From a checkpoint of a small multi-label image tagger: 4.21M parameters, activation swiglu.
Rows from expert 0 of block 5, named by matrix and row number. Rows with one number belong to one neuron. Each number is 200 + 20 x the weight over its row's rms, rounded and kept within 0 to 999. All counts start at 0. After the name is the row's rms in percent of the matrix's.
# gate: expert gate (model.blocks.5.mlp.gate, 4x128x128), inputs 86-127
# up: expert up (model.blocks.5.mlp.up, 4x128x128), inputs 86-127
# down: expert down (model.blocks.5.mlp.down, 4x128x128, transposed), outputs 86-127
gate.22,096,227,164,203,236,179,210,237,211,211,163,179,172,184,193,183,205,251,219,185,203,225,217,197,203,207,206,190,183,186,202,187,186,205,221,184,173,232,210,215,169,216,188
up.22,094,209,191,219,203,230,185,201,204,192,218,229,210,181,178,227,191,220,215,182,192,210,241,218,231,187,189,234,164,215,185,177,171,211,207,195,208,175,198,192,183,191,188
down.22,093,194,194,187,223,170,180,221,169,222,198,197,174,208,170,168,200,202,211,202,187,200,234,219,178,208,190,140,177,211,202,190,188,210,182,165,180,230,223,200,169,195,196
gate.23,094,202,187,216,187,186,215,223,169,205,201,183,206,199,176,213,223,207,208,217,256,181,183,213,172,190,227,208,184,205,188,173,186,191,184,191,235,214,206,200,204,233,210
up.23,099,215,191,192,192,212,199,219,180,195,220,192,168,227,233,190,189,198,228,142,208,200,194,213,218,217,188,211,177,201,188,195,205,207,186,218,178,183,194,195,205,185,188
down.23,092,191,196,176,217,173,180,200,206,234,199,212,191,201,187,209,193,185,193,172,228,161,168,218,180,197,200,173,189,202,214,198,196,174,184,193,189,204,159,221,216,216,221
gate.24,098,171,232,204,239,236,195,231,187,175,211,166,178,188,190,186,196,186,213,175,168,206,197,207,239,226,204,193,174,178,199,217,186,211,215,186,205,253,207,187,206,217,194
up.24,098,215,175,198,207,214,178,157,218,198,215,174,217,195,200,182,194,230,192,194,181,177,201,165,172,195,189,196,179,225,191,240,188,198,191,144,194,217,202,246,212,222,201
down.24,101,169,229,218,197,210,180,201,221,173,205,218,233,240,204,190,192,208,175,232,224,207,215,200,195,212,194,211,205,214,188,214,193,196,206,196,197,186,171,196,247,215,198
gate.25,099,201,226,176,157,220,178,206,201,201,187,214,247,163,228,231,195,197,215,209,196,165,197,190,190,248,201,184,215,205,194,204,192,195,212,186,222,193,175,250,178,183,187
up.25,098,169,181,181,178,186,186,189,217,212,208,220,198,237,179,200,170,252,186,204,171,154,175,191,201,191,172,227,202,191,220,196,195,208,205,217,213,185,203,209,197,189,206
down.25,102,234,213,199,199,228,197,226,184,239,201,193,189,178,176,239,210,200,191,200,187,182,188,209,194,159,188,201,199,235,210,176,210,207,210,242,187,199,198,188,215,192,219
gate.26,092,181,178,197,195,196,196,212,206,189,169,188,217,168,202,182,222,217,195,218,199,191,215,173,178,247,173,214,205,182,162,192,203,201,175,171,215,233,202,182,205,150,179
up.26,104,202,193,191,212,190,199,202,171,222,152,185,218,166,162,179,232,194,244,192,190,195,188,191,208,215,205,195,194,170,163,188,178,211,185,180,208,202,205,208,204,193,175
down.26,105,196,181,212,189,219,209,175,202,208,214,179,189,215,250,180,199,192,222,167,195,209,192,197,181,210,184,190,214,220,191,194,201,198,189,193,217,224,229,196,200,233,188
gate.27,110,192,194,240,185,197,185,220,217,195,182,152,196,195,185,190,173,215,183,179,188,217,194,186,241,196,173,199,216,232,174,209,207,227,170,207,232,173,215,193,220,199,174
up.27,091,218,194,168,200,233,191,224,214,221,226,212,222,238,192,202,172,204,160,204,218,210,193,222,196,253,201,199,183,198,189,216,209,212,186,209,182,183,204,210,211,190,229
down.27,094,193,176,181,209,215,190,211,164,208,219,247,228,210,218,218,210,198,212,212,185,214,205,205,199,202,197,192,216,198,207,203,189,207,197,186,191,209,159,222,167,202,187
gate.28,093,219,205,195,184,207,216,238,195,178,216,219,220,173,186,201,244,179,211,216,211,208,213,195,196,210,204,171,217,188,215,179,183,223,210,198,212,200,201,190,196,229,201
up.28,091,204,224,208,199,188,217,215,219,174,174,179,213,198,222,194,216,191,184,225,211,211,225,210,207,203,180,200,212,173,200,241,195,192,210,157,217,208,219,183,231,187,182
down.28,085,210,211,219,210,201,192,210,204,196,179,204,194,186,202,207,185,175,205,195,240,188,257,153,194,196,213,229,155,204,206,189,207,199,194,204,166,210,198,216,199,149,203
gate.29,103,209,179,184,161,221,221,217,178,214,199,222,171,228,195,230,212,187,218,200,184,239,203,207,188,214,200,198,248,196,147,208,237,204,179,203,218,197,215,216,185,191,179
up.29,114,216,220,195,211,203,179,190,186,175,173,226,166,194,147,208,205,219,225,192,196,173,206,181,193,201,185,192,191,196,219,152,160,187,215,223,171,185,212,202,230,173,238
down.29,108,247,174,178,228,188,192,187,193,188,206,180,185,171,185,232,172,197,172,195,221,217,170,219,218,196,175,173,186,167,185,205,184,220,176,200,169,185,214,205,215,184,197
gate.30,103,242,153,219,185,189,179,224,191,202,218,157,187,219,190,171,207,217,170,229,204,179,205,187,222,206,214,189,171,182,204,188,208,201,237,177,190,230,236,183,195,201,179
up.30,109,238,189,202,206,216,192,198,200,209,213,198,196,198,186,231,199,187,196,201,169,172,207,199,233,212,212,166,185,198,231,193,228,222,205,201,168,186,194,184,186,214,183
down.30,101,196,167,205,216,206,204,210,191,190,223,215,207,237,189,207,220,222,259,187,199,221,195,172,197,225,221,224,222,195,181,187,245,212,218,205,190,192,178,197,218,216,204
gate.31,103,204,174,182,210,186,181,213,194,193,208,187,177,214,178,216,235,191,221,179,214,204,161,241,198,237,197,237,215,221,197,195,161,195,242,191,190,220,177,214,164,180,219
up.31,102,186,172,166,194,187,216,210,204,182,195,210,203,211,190,177,206,183,245,214,193,210,208,204,192,204,203,196,193,193,207,168,200,224,192,195,193,168,224,180,193,200,190
down.31,103,210,194,178,199,203,197,209,176,145,205,173,201,201,191,160,221,182,231,224,204,177,210,184,217,190,193,217,213,219,222,190,188,207,189,190,187,184,218,189,221,203,176
gate.32,087,215,184,180,167,174,199,230,207,213,209,193,211,221,184,182,233,190,172,187,194,216,227,238,207,203,194,233,160,206,187,238,193,192,216,180,211,221,213,191,212,201,189
up.32,092,225,184,197,198,216,215,215,211,211,220,205,235,239,200,180,222,186,203,175,201,203,207,216,203,166,174,219,211,190,155,217,204,212,218,193,213,199,162,179,212,190,206
down.32,094,224,192,205,173,169,199,220,185,221,226,232,204,181,176,196,202,200,199,211,208,167,222,196,201,181,200,230,221,225,199,208,195,225,173,194,198,207,209,243,189,206,178
gate.33,091,193,199,196,215,203,204,183,218,234,230,199,168,178,196,237,192,195,188,185,231,206,176,185,203,208,227,170,202,166,214,197,217,194,210,195,195,235,197,202,183,197,169
up.33,088,203,198,201,181,184,246,201,182,214,201,210,255,223,197,226,154,193,193,206,201,199,220,179,200,195,164,163,178,194,178,211,224,185,185,234,218,185,217,227,214,202,178
down.33,099,190,237,228,165,201,216,186,203,236,195,174,216,242,200,206,242,195,225,193,238,184,198,155,221,190,221,204,216,194,172,228,235,203,179,196,210,185,192,188,216,196,206
gate.34,098,201,208,209,201,198,197,208,195,195,202,248,226,190,206,197,196,178,204,222,221,174,201,182,221,214,199,204,201,234,218,220,228,197,230,221,228,212,237,152,165,207,218
up.34,100,171,233,227,202,224,200,203,196,195,203,194,217,202,172,207,211,197,203,173,235,184,200,195,180,197,214,191,188,189,192,228,211,207,192,211,211,199,242,193,176,210,216
down.34,104,212,212,202,200,215,203,222,189,218,197,193,187,194,209,185,171,205,195,205,203,177,209,224,237,210,265,200,220,166,158,221,225,210,200,195,203,216,183,203,211,214,202
gate.35,100,173,211,173,212,183,198,189,183,200,158,221,180,197,155,194,201,177,217,166,191,225,195,244,227,200,217,213,196,209,199,174,201,200,201,206,188,182,177,222,192,218,190
up.35,092,210,202,178,204,223,221,201,224,192,234,212,203,139,235,184,191,205,183,229,186,205,187,183,192,198,209,176,201,189,208,212,229,209,187,171,195,203,213,202,248,221,224
down.35,100,147,215,202,181,188,174,180,207,228,163,210,206,202,184,226,220,196,187,209,163,213,196,203,184,212,161,201,202,197,203,204,252,189,211,208,198,231,194,183,224,237,165
gate.36,099,214,224,193,220,232,199,210,196,197,217,173,188,193,195,203,172,207,181,217,160,226,209,216,217,194,205,168,180,228,202,194,202,226,221,169,206,147,210,188,210,202,207
up.36,095,206,211,186,223,186,237,170,186,187,213,239,222,191,173,218,222,216,185,194,218,176,185,188,201,151,222,207,181,170,194,227,236,192,203,191,170,181,141,206,188,197,192
down.36,099,190,172,218,218,189,172,203,171,197,211,175,205,213,178,209,188,224,209,194,182,224,197,224,226,191,219,181,188,196,223,184,197,233,225,179,187,196,188,202,162,207,202
gate.37,120,220,186,191,182,188,225,184,218,206,215,209,210,221,201,214,191,189,229,167,248,188,202,193,211,177,203,243,199,190,222,185,201,193,189,211,204,173,198,175,179,211,200
up.37,112,194,216,196,232,190,204,201,215,186,192,179,195,240,186,236,209,175,248,169,227,207,179,189,179,197,211,237,192,180,209,209,197,191,166,207,210,168,192,194,186,251,200
down.37,108,194,162,183,190,218,214,252,193,187,191,209,222,188,176,187,193,189,224,213,228,202,208,139,222,192,195,178,182,172,202,190,205,179,181,188,165,173,169,207,252,211,231
gate.38,099,242,203,201,236,219,197,197,219,211,195,165,204,216,243,208,205,158,180,240,157,212,190,190,202,198,219,221,165,206,206,206,169,223,167,188,199,225,184,214,210,213,197
up.38,099,231,164,193,239,184,198,185,178,206,210,174,239,147,203,195,220,218,185,197,209,150,193,204,209,211,201,192,184,247,200,236,203,222,208,183,194,189,176,203,205,199,188
down.38,094,209,220,242,201,166,157,227,203,192,202,204,184,190,215,209,233,194,172,214,213,217,209,181,209,193,198,218,196,194,216,214,166,210,175,192,195,180,216,165,213,203,196
gate.39,101,208,212,205,202,202,193,170,218,180,209,193,208,222,179,220,168,179,206,217,183,191,190,207,174,229,187,166,209,170,185,222,224,197,192,209,198,182,166,204,210,201,172
up.39,108,224,204,241,230,218,204,213,181,173,168,206,224,187,173,182,203,229,200,175,184,191,183,193,201,215,191,202,162,218,216,218,196,179,207,210,184,152,214,195,210,211,207
down.39,104,173,191,217,205,208,184,190,182,195,183,212,218,206,198,220,170,211,189,238,189,188,200,227,216,204,189,245,216,165,221,193,192,208,167,250,232,172,210,202,222,193,162
gate.40,098,234,212,215,207,201,183,179,176,198,177,187,224,191,200,196,193,202,184,229,191,186,168,197,224,233,194,194,195,205,198,193,184,184,183,212,181,148,207,199,184,182,203
up.40,099,254,194,210,229,202,202,181,222,188,198,194,202,178,231,185,212,188,224,182,207,202,178,187,201,230,162,200,185,229,175,172,195,172,221,196,210,152,205,175,176,198,194
down.40,103,202,142,205,179,204,162,230,219,172,163,163,221,188,205,240,181,162,189,210,193,174,225,188,178,173,212,189,201,198,188,189,168,195,185,189,172,207,187,185,198,218,206
gate.41,104,187,175,233,179,256,219,207,204,214,201,173,183,195,203,197,183,195,179,193,217,202,221,161,205,185,192,205,185,187,235,207,201,203,232,208,204,195,202,196,170,221,181
up.41,104,208,195,188,240,192,206,195,182,207,198,183,185,189,185,216,162,164,227,199,199,257,210,230,201,175,193,158,226,198,216,210,220,218,196,162,208,196,214,216,190,226,184
down.41,098,179,222,237,209,222,180,173,210,207,216,193,221,197,188,223,187,225,194,223,222,193,174,208,223,198,167,211,222,216,153,200,206,174,234,206,220,187,182,165,207,184,165
gate.42,094,190,192,172,179,172,173,204,191,208,172,199,209,226,188,207,192,165,216,237,202,197,230,214,189,200,191,235,176,225,193,237,230,209,163,208,198,181,189,192,176,216,175
up.42,089,192,221,185,174,160,189,193,202,220,184,189,162,220,219,230,204,172,224,218,223,200,205,202,224,167,205,197,189,220,230,233,222,195,202,198,215,181,225,170,171,206,192
down.42,090,216,236,243,216,196,223,195,194,194,192,202,203,224,197,245,193,214,201,207,182,198,204,230,214,186,196,178,206,222,201,181,211,203,188,199,215,202,217,216,197,188,235
gate.43,110,188,219,166,252,220,195,180,203,203,223,211,171,192,236,211,188,171,186,214,214,186,213,208,189,217,233,196,188,168,198,184,206,224,209,190,196,228,174,191,200,199,182
up.43,110,193,160,192,204,189,170,234,167,196,210,191,170,196,196,221,176,166,182,198,219,184,199,179,225,195,194,204,188,192,211,175,223,185,240,158,216,213,193,195,200,222,179
down.43,112,179,163,222,211,205,176,182,199,176,195,191,222,186,205,238,183,253,203,185,209,195,229,188,191,188,204,201,190,171,229,180,170,206,202,173,193,225,201,203,184,226,193
gate.44,107,219,197,191,211,209,180,192,210,202,207,193,203,196,219,194,236,151,203,190,182,177,216,222,206,237,185,194,204,187,178,184,175,223,203,201,185,205,166,214,231,178,211
up.44,096,174,196,173,176,217,196,209,195,188,203,206,189,196,193,180,183,187,218,212,196,203,191,187,197,166,237,232,195,202,220,216,205,205,210,228,217,187,217,204,177,163,191
down.44,097,224,179,225,215,211,238,180,242,198,217,226,193,170,199,205,224,229,204,186,193,212,217,179,223,182,230,209,187,186,207,203,164,166,198,205,181,202,194,194,162,183,187
gate.45,106,181,211,186,193,193,240,188,194,256,204,200,214,214,186,212,225,206,203,212,221,202,168,204,199,187,188,171,188,183,203,201,173,204,197,212,210,168,216,191,192,187,208
up.45,097,178,200,215,198,194,191,204,222,191,176,212,183,192,224,209,205,232,215,190,205,207,161,202,190,175,240,174,204,163,208,173,211,199,194,231,222,181,183,200,250,178,215
down.45,102,211,191,204,190,228,201,193,186,206,214,233,257,175,211,233,175,233,186,213,225,179,204,229,201,190,195,205,217,200,198,185,204,190,217,184,181,195,230,198,209,204,226
gate.46,107,176,188,199,202,172,165,224,193,207,191,243,197,208,215,215,189,200,205,193,186,172,198,255,159,233,162,180,206,234,222,178,204,219,184,235,175,207,184,208,162,205,234
up.46,103,178,188,196,205,195,232,191,215,219,186,211,177,186,179,186,202,231,215,190,221,237,162,197,216,183,249,189,203,188,181,219,219,213,228,175,190,217,198,224,238,177,181
down.46,102,179,203,229,188,185,206,212,172,178,202,224,219,224,164,204,212,224,231,180,156,188,210,207,214,185,211,215,173,201,200,204,204,203,208,172,176,188,193,215,211,210,209
gate.47,091,227,213,212,216,222,183,201,216,203,197,196,240,225,202,197,198,227,169,188,196,163,229,180,227,196,193,242,197,202,222,186,213,216,236,189,214,164,220,216,204,216,212
up.47,092,191,178,201,186,180,184,166,216,198,214,196,243,234,189,198,220,190,212,194,191,187,206,194,207,218,228,219,239,212,200,233,194,235,152,230,179,188,198,200,189,220,197
down.47,093,181,200,198,217,198,207,218,179,189,200,190,229,218,214,201,158,205,208,185,166,221,195,201,223,224,198,202,215,208,172,228,210,190,178,175,232,178,203,220,208,208,171
gate.48,115,209,178,166,232,201,208,183,223,197,225,172,196,180,215,217,201,193,198,218,198,217,212,208,208,206,189,215,207,221,215,186,233,179,222,207,195,200,169,214,241,192,218
up.48,114,209,215,209,188,176,169,233,208,180,184,206,236,205,182,177,187,191,203,223,235,181,175,201,165,153,210,209,145,191,193,219,183,189,201,196,228,224,215,183,191,186,201
down.48,101,225,193,191,155,208,204,249,211,177,222,191,232,237,200,185,187,203,225,202,152,183,194,221,189,211,192,205,216,204,195,224,206,193,208,223,162,176,180,209,191,195,201
gate.49,094,209,166,178,177,226,237,205,212,218,154,189,219,186,181,207,187,212,197,226,176,210,207,174,184,224,220,195,196,207,173,223,225,183,234,200,158,206,190,198,166,187,247
up.49,101,209,187,204,182,201,235,197,205,167,209,209,195,186,225,214,171,201,213,195,210,190,192,201,227,191,224,187,179,200,236,181,208,176,215,187,172,178,212,250,222,182,202
down.49,106,233,196,194,221,233,198,239,221,225,184,182,204,196,193,211,169,228,203,197,228,198,198,221,245,202,183,233,191,210,176,191,204,221,196,229,199,171,175,203,213,211,197
gate.50,107,221,181,193,218,189,202,173,220,222,221,228,156,191,218,194,207,219,192,221,172,231,188,220,196,152,150,218,196,170,214,201,221,177,243,216,207,220,167,178,219,204,190
up.50,114,194,241,226,207,182,209,217,187,217,201,177,241,216,180,208,207,177,212,226,221,207,161,204,236,183,196,232,195,185,210,216,184,177,213,222,207,194,185,175,206,226,209
down.50,102,224,152,187,192,207,159,196,163,205,202,196,178,223,212,212,205,212,216,212,188,232,199,184,171,170,168,216,159,222,222,202,235,209,185,174,218,221,192,187,187,246,199
gate.51,110,205,190,227,201,199,206,169,189,211,225,221,241,180,179,202,255,198,187,195,232,216,207,168,201,212,203,196,232,164,188,199,206,184,220,170,208,214,223,176,208,171,239
up.51,109,223,224,199,225,196,200,231,212,215,197,196,177,236,224,188,166,210,212,173,184,198,180,230,217,199,167,186,195,219,230,211,172,206,229,187,215,204,198,197,213,213,169
down.51,108,191,204,222,185,225,208,196,176,202,215,209,147,212,214,217,176,226,180,213,165,210,212,210,188,215,215,214,235,203,192,210,225,215,158,231,191,191,166,199,191,185,156
gate.52,104,225,210,175,182,215,164,197,221,196,204,174,176,197,234,201,181,178,201,194,192,173,200,179,163,196,182,233,197,179,171,179,195,201,221,206,182,205,195,165,170,242,228
up.52,106,204,220,173,191,221,197,214,224,186,190,211,234,212,221,192,163,148,218,187,208,201,222,180,203,202,188,230,199,183,209,214,215,208,228,178,180,189,195,204,180,217,238
down.52,106,218,186,254,195,220,224,217,201,211,202,198,162,222,258,199,203,205,196,206,192,206,227,178,180,227,179,195,205,184,201,248,223,202,212,225,182,205,217,201,194,205,186
gate.53,097,217,217,195,201,208,234,202,232,193,220,165,187,202,212,194,193,195,195,215,198,177,211,171,188,249,228,224,234,200,189,208,203,236,184,250,202,211,194,186,198,213,204
up.53,095,208,155,197,213,206,195,217,206,207,203,193,237,199,210,217,208,218,210,248,204,170,213,186,214,199,196,202,207,189,199,201,161,232,203,184,175,230,174,235,208,210,203
down.53,090,222,198,190,191,210,198,227,184,174,194,187,182,218,198,169,205,176,239,199,205,195,221,201,195,206,210,213,198,187,181,207,193,230,199,215,233,219,212,201,227,223,191
gate.54,109,180,191,185,173,213,220,186,195,210,222,198,206,165,179,213,223,187,170,183,203,166,209,205,186,204,167,196,217,214,217,182,202,167,194,217,235,173,209,183,175,175,194
up.54,108,187,205,175,198,237,226,193,196,193,218,219,182,164,192,220,179,176,201,170,221,171,203,205,198,225,174,209,207,204,207,186,203,195,193,222,245,183,175,219,221,184,196
down.54,105,188,204,213,199,239,196,202,204,197,226,212,203,170,203,221,165,212,177,214,203,199,189,175,204,180,195,229,177,236,222,230,213,195,193,190,212,183,201,171,182,231,203
gate.55,103,182,167,200,222,190,236,206,228,202,230,210,202,180,209,179,190,218,196,225,192,191,229,224,198,224,206,185,239,202,173,203,211,196,205,223,196,248,203,220,193,220,178
up.55,097,225,214,213,201,193,205,197,198,225,248,191,209,194,211,198,207,169,197,200,179,231,220,190,186,206,200,203,184,234,211,227,218,168,268,227,243,179,209,200,203,190,187
down.55,102,167,180,174,224,217,178,164,184,203,191,174,166,203,243,229,214,213,188,192,203,175,184,189,190,175,202,156,193,185,203,231,223,201,202,181,190,182,189,220,204,214,225
gate.56,093,231,204,185,206,191,185,191,177,198,205,230,189,195,219,209,244,208,205,202,248,194,166,194,196,177,195,166,220,159,170,190,213,160,229,207,236,189,198,193,174,238,226
up.56,098,163,193,183,228,210,209,181,223,181,224,211,221,167,165,198,193,190,215,195,178,181,231,176,228,198,165,170,216,183,191,223,166,190,225,216,205,183,182,201,199,211,162
down.56,092,191,197,211,231,186,185,204,216,218,222,239,214,179,194,179,200,203,189,189,207,183,228,202,162,219,176,184,203,164,191,205,166,193,247,217,160,224,211,221,207,205,169
gate.57,109,200,214,197,193,217,199,225,205,212,177,226,201,191,169,224,227,223,222,208,212,231,182,196,217,169,256,218,198,176,194,206,186,201,216,198,174,197,219,200,204,195,227
up.57,108,237,195,189,228,186,212,210,199,222,184,185,209,197,177,214,209,222,225,215,196,212,184,164,164,201,200,187,167,232,184,204,180,186,198,198,185,194,179,222,211,176,196
down.57,100,190,194,190,213,203,208,178,197,214,194,184,185,198,176,235,232,229,214,189,182,191,233,236,193,175,214,206,233,233,190,216,223,192,194,176,205,190,217,195,223,192,217
gate.58,090,162,188,203,191,189,197,252,212,192,208,185,185,213,196,165,219,210,205,222,216,208,176,215,182,234,200,204,225,226,209,199,189,191,215,219,190,175,231,197,164,201,199
up.58,090,229,178,205,184,233,177,216,182,221,229,200,199,209,216,224,208,204,182,173,215,194,209,209,180,179,176,197,221,156,181,190,212,192,172,211,192,222,203,194,220,228,192
down.58,086,201,189,176,207,174,203,205,209,197,209,198,195,175,201,249,191,189,166,181,198,204,212,179,189,211,218,215,167,178,191,186,204,181,238,197,198,241,203,172,196,168,208
gate.59,089,205,200,167,223,204,181,216,221,197,191,185,162,200,180,185,199,208,222,204,211,189,212,217,206,208,196,234,196,197,175,230,178,209,225,193,172,260,177,168,176,225,180
up.59,095,212,175,196,218,228,165,174,212,197,175,190,201,218,188,244,213,190,183,212,217,205,228,213,213,193,199,207,226,202,242,235,211,188,215,155,168,190,190,221,195,190,209
down.59,100,160,180,237,186,196,193,198,225,218,204,188,198,209,220,208,189,216,200,205,213,207,198,200,210,174,216,207,182,175,210,189,191,206,244,213,183,186,178,220,225,223,194
gate.60,098,175,220,238,200,199,182,187,186,207,209,172,196,185,232,185,197,167,196,214,190,216,176,220,236,189,172,205,223,219,212,223,209,228,201,218,175,210,175,188,216,135,162
up.60,102,184,208,183,200,160,186,173,181,212,222,183,210,223,205,160,211,177,212,200,213,209,210,186,207,201,176,175,209,213,208,196,200,219,210,173,171,200,185,201,221,219,198
down.60,097,190,226,150,212,187,228,203,195,215,243,193,208,197,201,168,198,217,221,195,186,201,199,205,212,178,248,225,207,200,180,184,190,233,196,231,200,207,208,209,220,207,227
gate.61,102,211,183,200,217,223,186,210,221,194,225,214,228,206,176,217,207,175,213,217,241,196,195,194,201,222,189,233,220,187,202,188,180,195,215,159,198,165,195,218,197,191,188
up.61,109,222,184,161,168,189,194,241,217,201,221,182,190,232,189,244,220,191,232,174,218,172,197,224,228,178,192,218,207,215,203,229,222,219,195,232,184,187,220,185,190,182,207
down.61,103,223,162,214,190,191,211,200,176,177,185,244,175,197,226,217,229,229,223,220,185,202,187,176,218,231,208,211,225,204,186,198,205,221,201,213,198,236,208,202,187,238,186
gate.62,102,214,187,181,198,214,252,190,242,239,188,155,202,171,209,210,192,202,199,197,200,216,200,190,208,198,233,216,179,201,198,227,213,190,215,181,216,156,236,184,213,182,211
up.62,095,203,190,228,190,190,224,189,234,191,166,190,180,206,209,205,203,198,198,165,184,181,207,186,199,189,194,226,197,196,169,220,222,172,191,205,190,215,216,201,201,180,177
down.62,093,208,242,198,188,188,200,184,218,198,248,211,222,212,175,185,177,237,197,220,202,166,214,213,216,197,221,197,241,202,165,157,230,201,209,187,173,237,179,192,188,171,205
gate.63,109,218,230,223,247,205,196,203,188,184,185,156,231,194,192,207,203,163,181,226,190,141,185,198,186,170,237,187,189,182,207,225,191,217,214,213,188,192,225,202,217,206,182
up.63,104,203,241,239,181,227,222,195,199,213,190,229,233,196,190,214,215,201,181,204,232,215,205,172,189,206,233,225,174,161,190,235,198,202,164,189,190,218,205,193,222,183,212
down.63,106,247,178,198,227,200,210,221,206,217,201,226,193,235,222,237,183,212,212,226,214,180,223,230,178,208,205,197,225,174,226,201,200,173,192,222,220,198,194,224,196,208,202
gate.64,097,180,197,214,201,235,210,160,193,193,233,202,178,215,243,208,184,211,210,197,199,181,187,185,198,195,203,191,208,183,203,175,232,210,205,253,221,175,197,220,196,194,176
up.64,090,222,200,230,207,175,203,243,225,223,195,179,209,196,206,180,192,201,195,205,228,190,232,205,190,222,234,206,169,247,214,205,207,155,181,170,186,218,181,195,212,195,200
down.64,086,184,199,192,208,231,201,192,195,148,209,196,188,207,198,200,214,234,196,182,177,209,186,202,209,198,237,212,233,208,208,245,229,210,208,211,188,169,195,213,196,231,205
gate.65,103,215,219,234,156,194,195,174,196,225,173,206,189,206,157,203,183,186,210,196,198,194,195,218,228,201,169,189,208,209,219,190,223,179,200,206,196,237,212,178,196,215,200
up.65,090,203,173,172,231,177,207,201,216,202,214,231,191,158,170,210,236,179,192,201,226,171,198,184,183,224,217,222,217,190,171,221,192,206,192,176,181,190,174,221,210,180,194
down.65,093,186,197,198,183,199,198,211,216,178,195,184,212,210,201,199,221,198,175,221,259,204,177,191,171,220,185,204,182,176,240,169,209,184,214,181,214,181,176,213,254,175,238
gate.66,101,149,214,209,231,185,216,194,174,218,212,203,212,192,180,220,229,174,205,216,263,199,204,196,183,172,222,184,188,218,222,208,201,172,211,197,193,189,219,191,206,205,217
up.66,104,200,191,179,224,159,209,200,209,199,219,194,209,232,193,196,242,198,214,207,181,199,199,185,185,225,186,214,219,165,212,210,197,214,195,196,166,184,153,210,237,235,219
down.66,100,165,208,192,200,219,188,176,183,222,216,224,212,189,187,194,185,220,219,173,187,201,220,210,185,205,197,206,182,211,204,182,211,197,204,217,198,224,190,193,203,165,221
gate.67,103,187,194,214,246,188,188,222,228,192,164,184,216,168,228,239,181,177,206,208,207,182,210,177,182,203,192,213,161,189,202,211,175,216,205,188,207,172,182,211,245,202,227
up.67,098,221,208,192,146,210,204,201,184,178,239,218,181,222,167,163,224,231,200,188,194,199,196,209,204,186,199,216,225,179,220,192,234,203,194,195,174,223,212,185,165,198,193
down.67,107,193,209,198,204,184,216,212,191,194,203,183,197,231,188,204,217,215,232,178,181,207,219,188,221,201,185,178,177,224,196,216,192,216,204,216,218,197,218,177,185,172,217
gate.68,089,185,186,207,200,239,242,170,212,207,197,209,198,197,211,192,176,208,226,184,180,165,228,166,170,195,196,208,181,203,177,175,190,164,208,217,237,183,187,201,201,177,180
up.68,087,216,192,198,170,193,186,230,217,232,186,169,199,222,216,209,203,218,182,198,194,214,184,215,221,203,169,229,210,220,168,181,228,215,201,191,220,233,210,186,237,197,207
down.68,091,189,210,184,188,193,176,223,212,190,196,182,205,215,173,163,237,194,191,170,223,175,177,202,207,225,200,228,184,214,192,173,198,222,210,182,182,247,180,201,208,156,223
gate.69,103,213,190,212,193,172,187,198,238,222,208,226,218,218,186,194,236,225,230,187,190,231,169,187,222,210,183,222,236,200,180,232,216,199,210,218,216,178,201,189,190,206,213
up.69,112,158,213,197,189,176,182,185,191,173,203,229,186,200,168,191,219,223,195,159,171,183,165,214,217,206,174,213,230,210,222,213,215,216,168,195,211,192,172,208,214,190,220
down.69,102,190,208,187,198,158,220,225,233,185,154,184,192,203,219,170,223,221,170,215,215,204,170,221,190,204,205,163,183,148,209,207,201,216,181,232,203,207,199,201,227,194,202
gate.70,093,189,172,207,203,179,194,179,184,204,220,208,219,202,207,154,214,217,175,190,190,217,171,191,216,186,202,229,183,159,212,211,165,200,212,193,199,198,223,217,178,191,186
up.70,097,191,226,207,204,214,237,200,221,196,194,214,180,207,222,206,198,200,209,245,176,192,203,191,159,198,246,212,218,221,224,234,153,215,198,217,206,213,202,206,166,197,198
down.70,097,177,241,233,216,190,215,193,169,211,160,222,208,213,224,177,164,195,196,235,207,196,189,209,201,226,201,207,185,233,179,191,206,199,171,174,173,200,215,188,214,159,182
gate.71,095,179,196,186,178,195,222,230,221,210,192,207,219,213,164,202,183,177,165,191,222,189,214,186,202,203,182,221,212,183,215,179,168,223,191,187,185,180,209,178,155,216,213
up.71,089,183,205,210,185,196,202,239,200,231,178,185,209,206,177,209,173,198,186,212,200,184,234,178,175,189,170,215,203,219,223,201,200,222,170,192,180,166,213,208,200,224,223
down.71,097,187,194,213,177,189,216,223,237,193,181,194,209,199,177,237,235,244,219,178,232,200,222,169,177,195,190,178,202,187,163,214,188,254,193,197,192,220,204,181,181,171,208
gate.72,102,162,188,242,219,227,194,193,181,157,197,192,217,198,194,194,221,210,194,163,227,238,150,192,171,237,193,180,209,175,191,230,193,197,203,198,203,191,205,207,227,201,233
up.72,092,245,208,194,205,155,181,232,219,228,180,217,200,203,225,212,195,234,201,202,200,196,198,210,209,183,218,194,209,220,232,190,195,221,207,203,158,185,193,187,197,200,201
down.72,098,256,202,213,203,168,195,162,183,223,205,209,200,199,217,211,168,184,184,179,204,165,185,172,179,207,234,177,222,175,207,230,226,219,189,217,219,189,215,195,190,175,195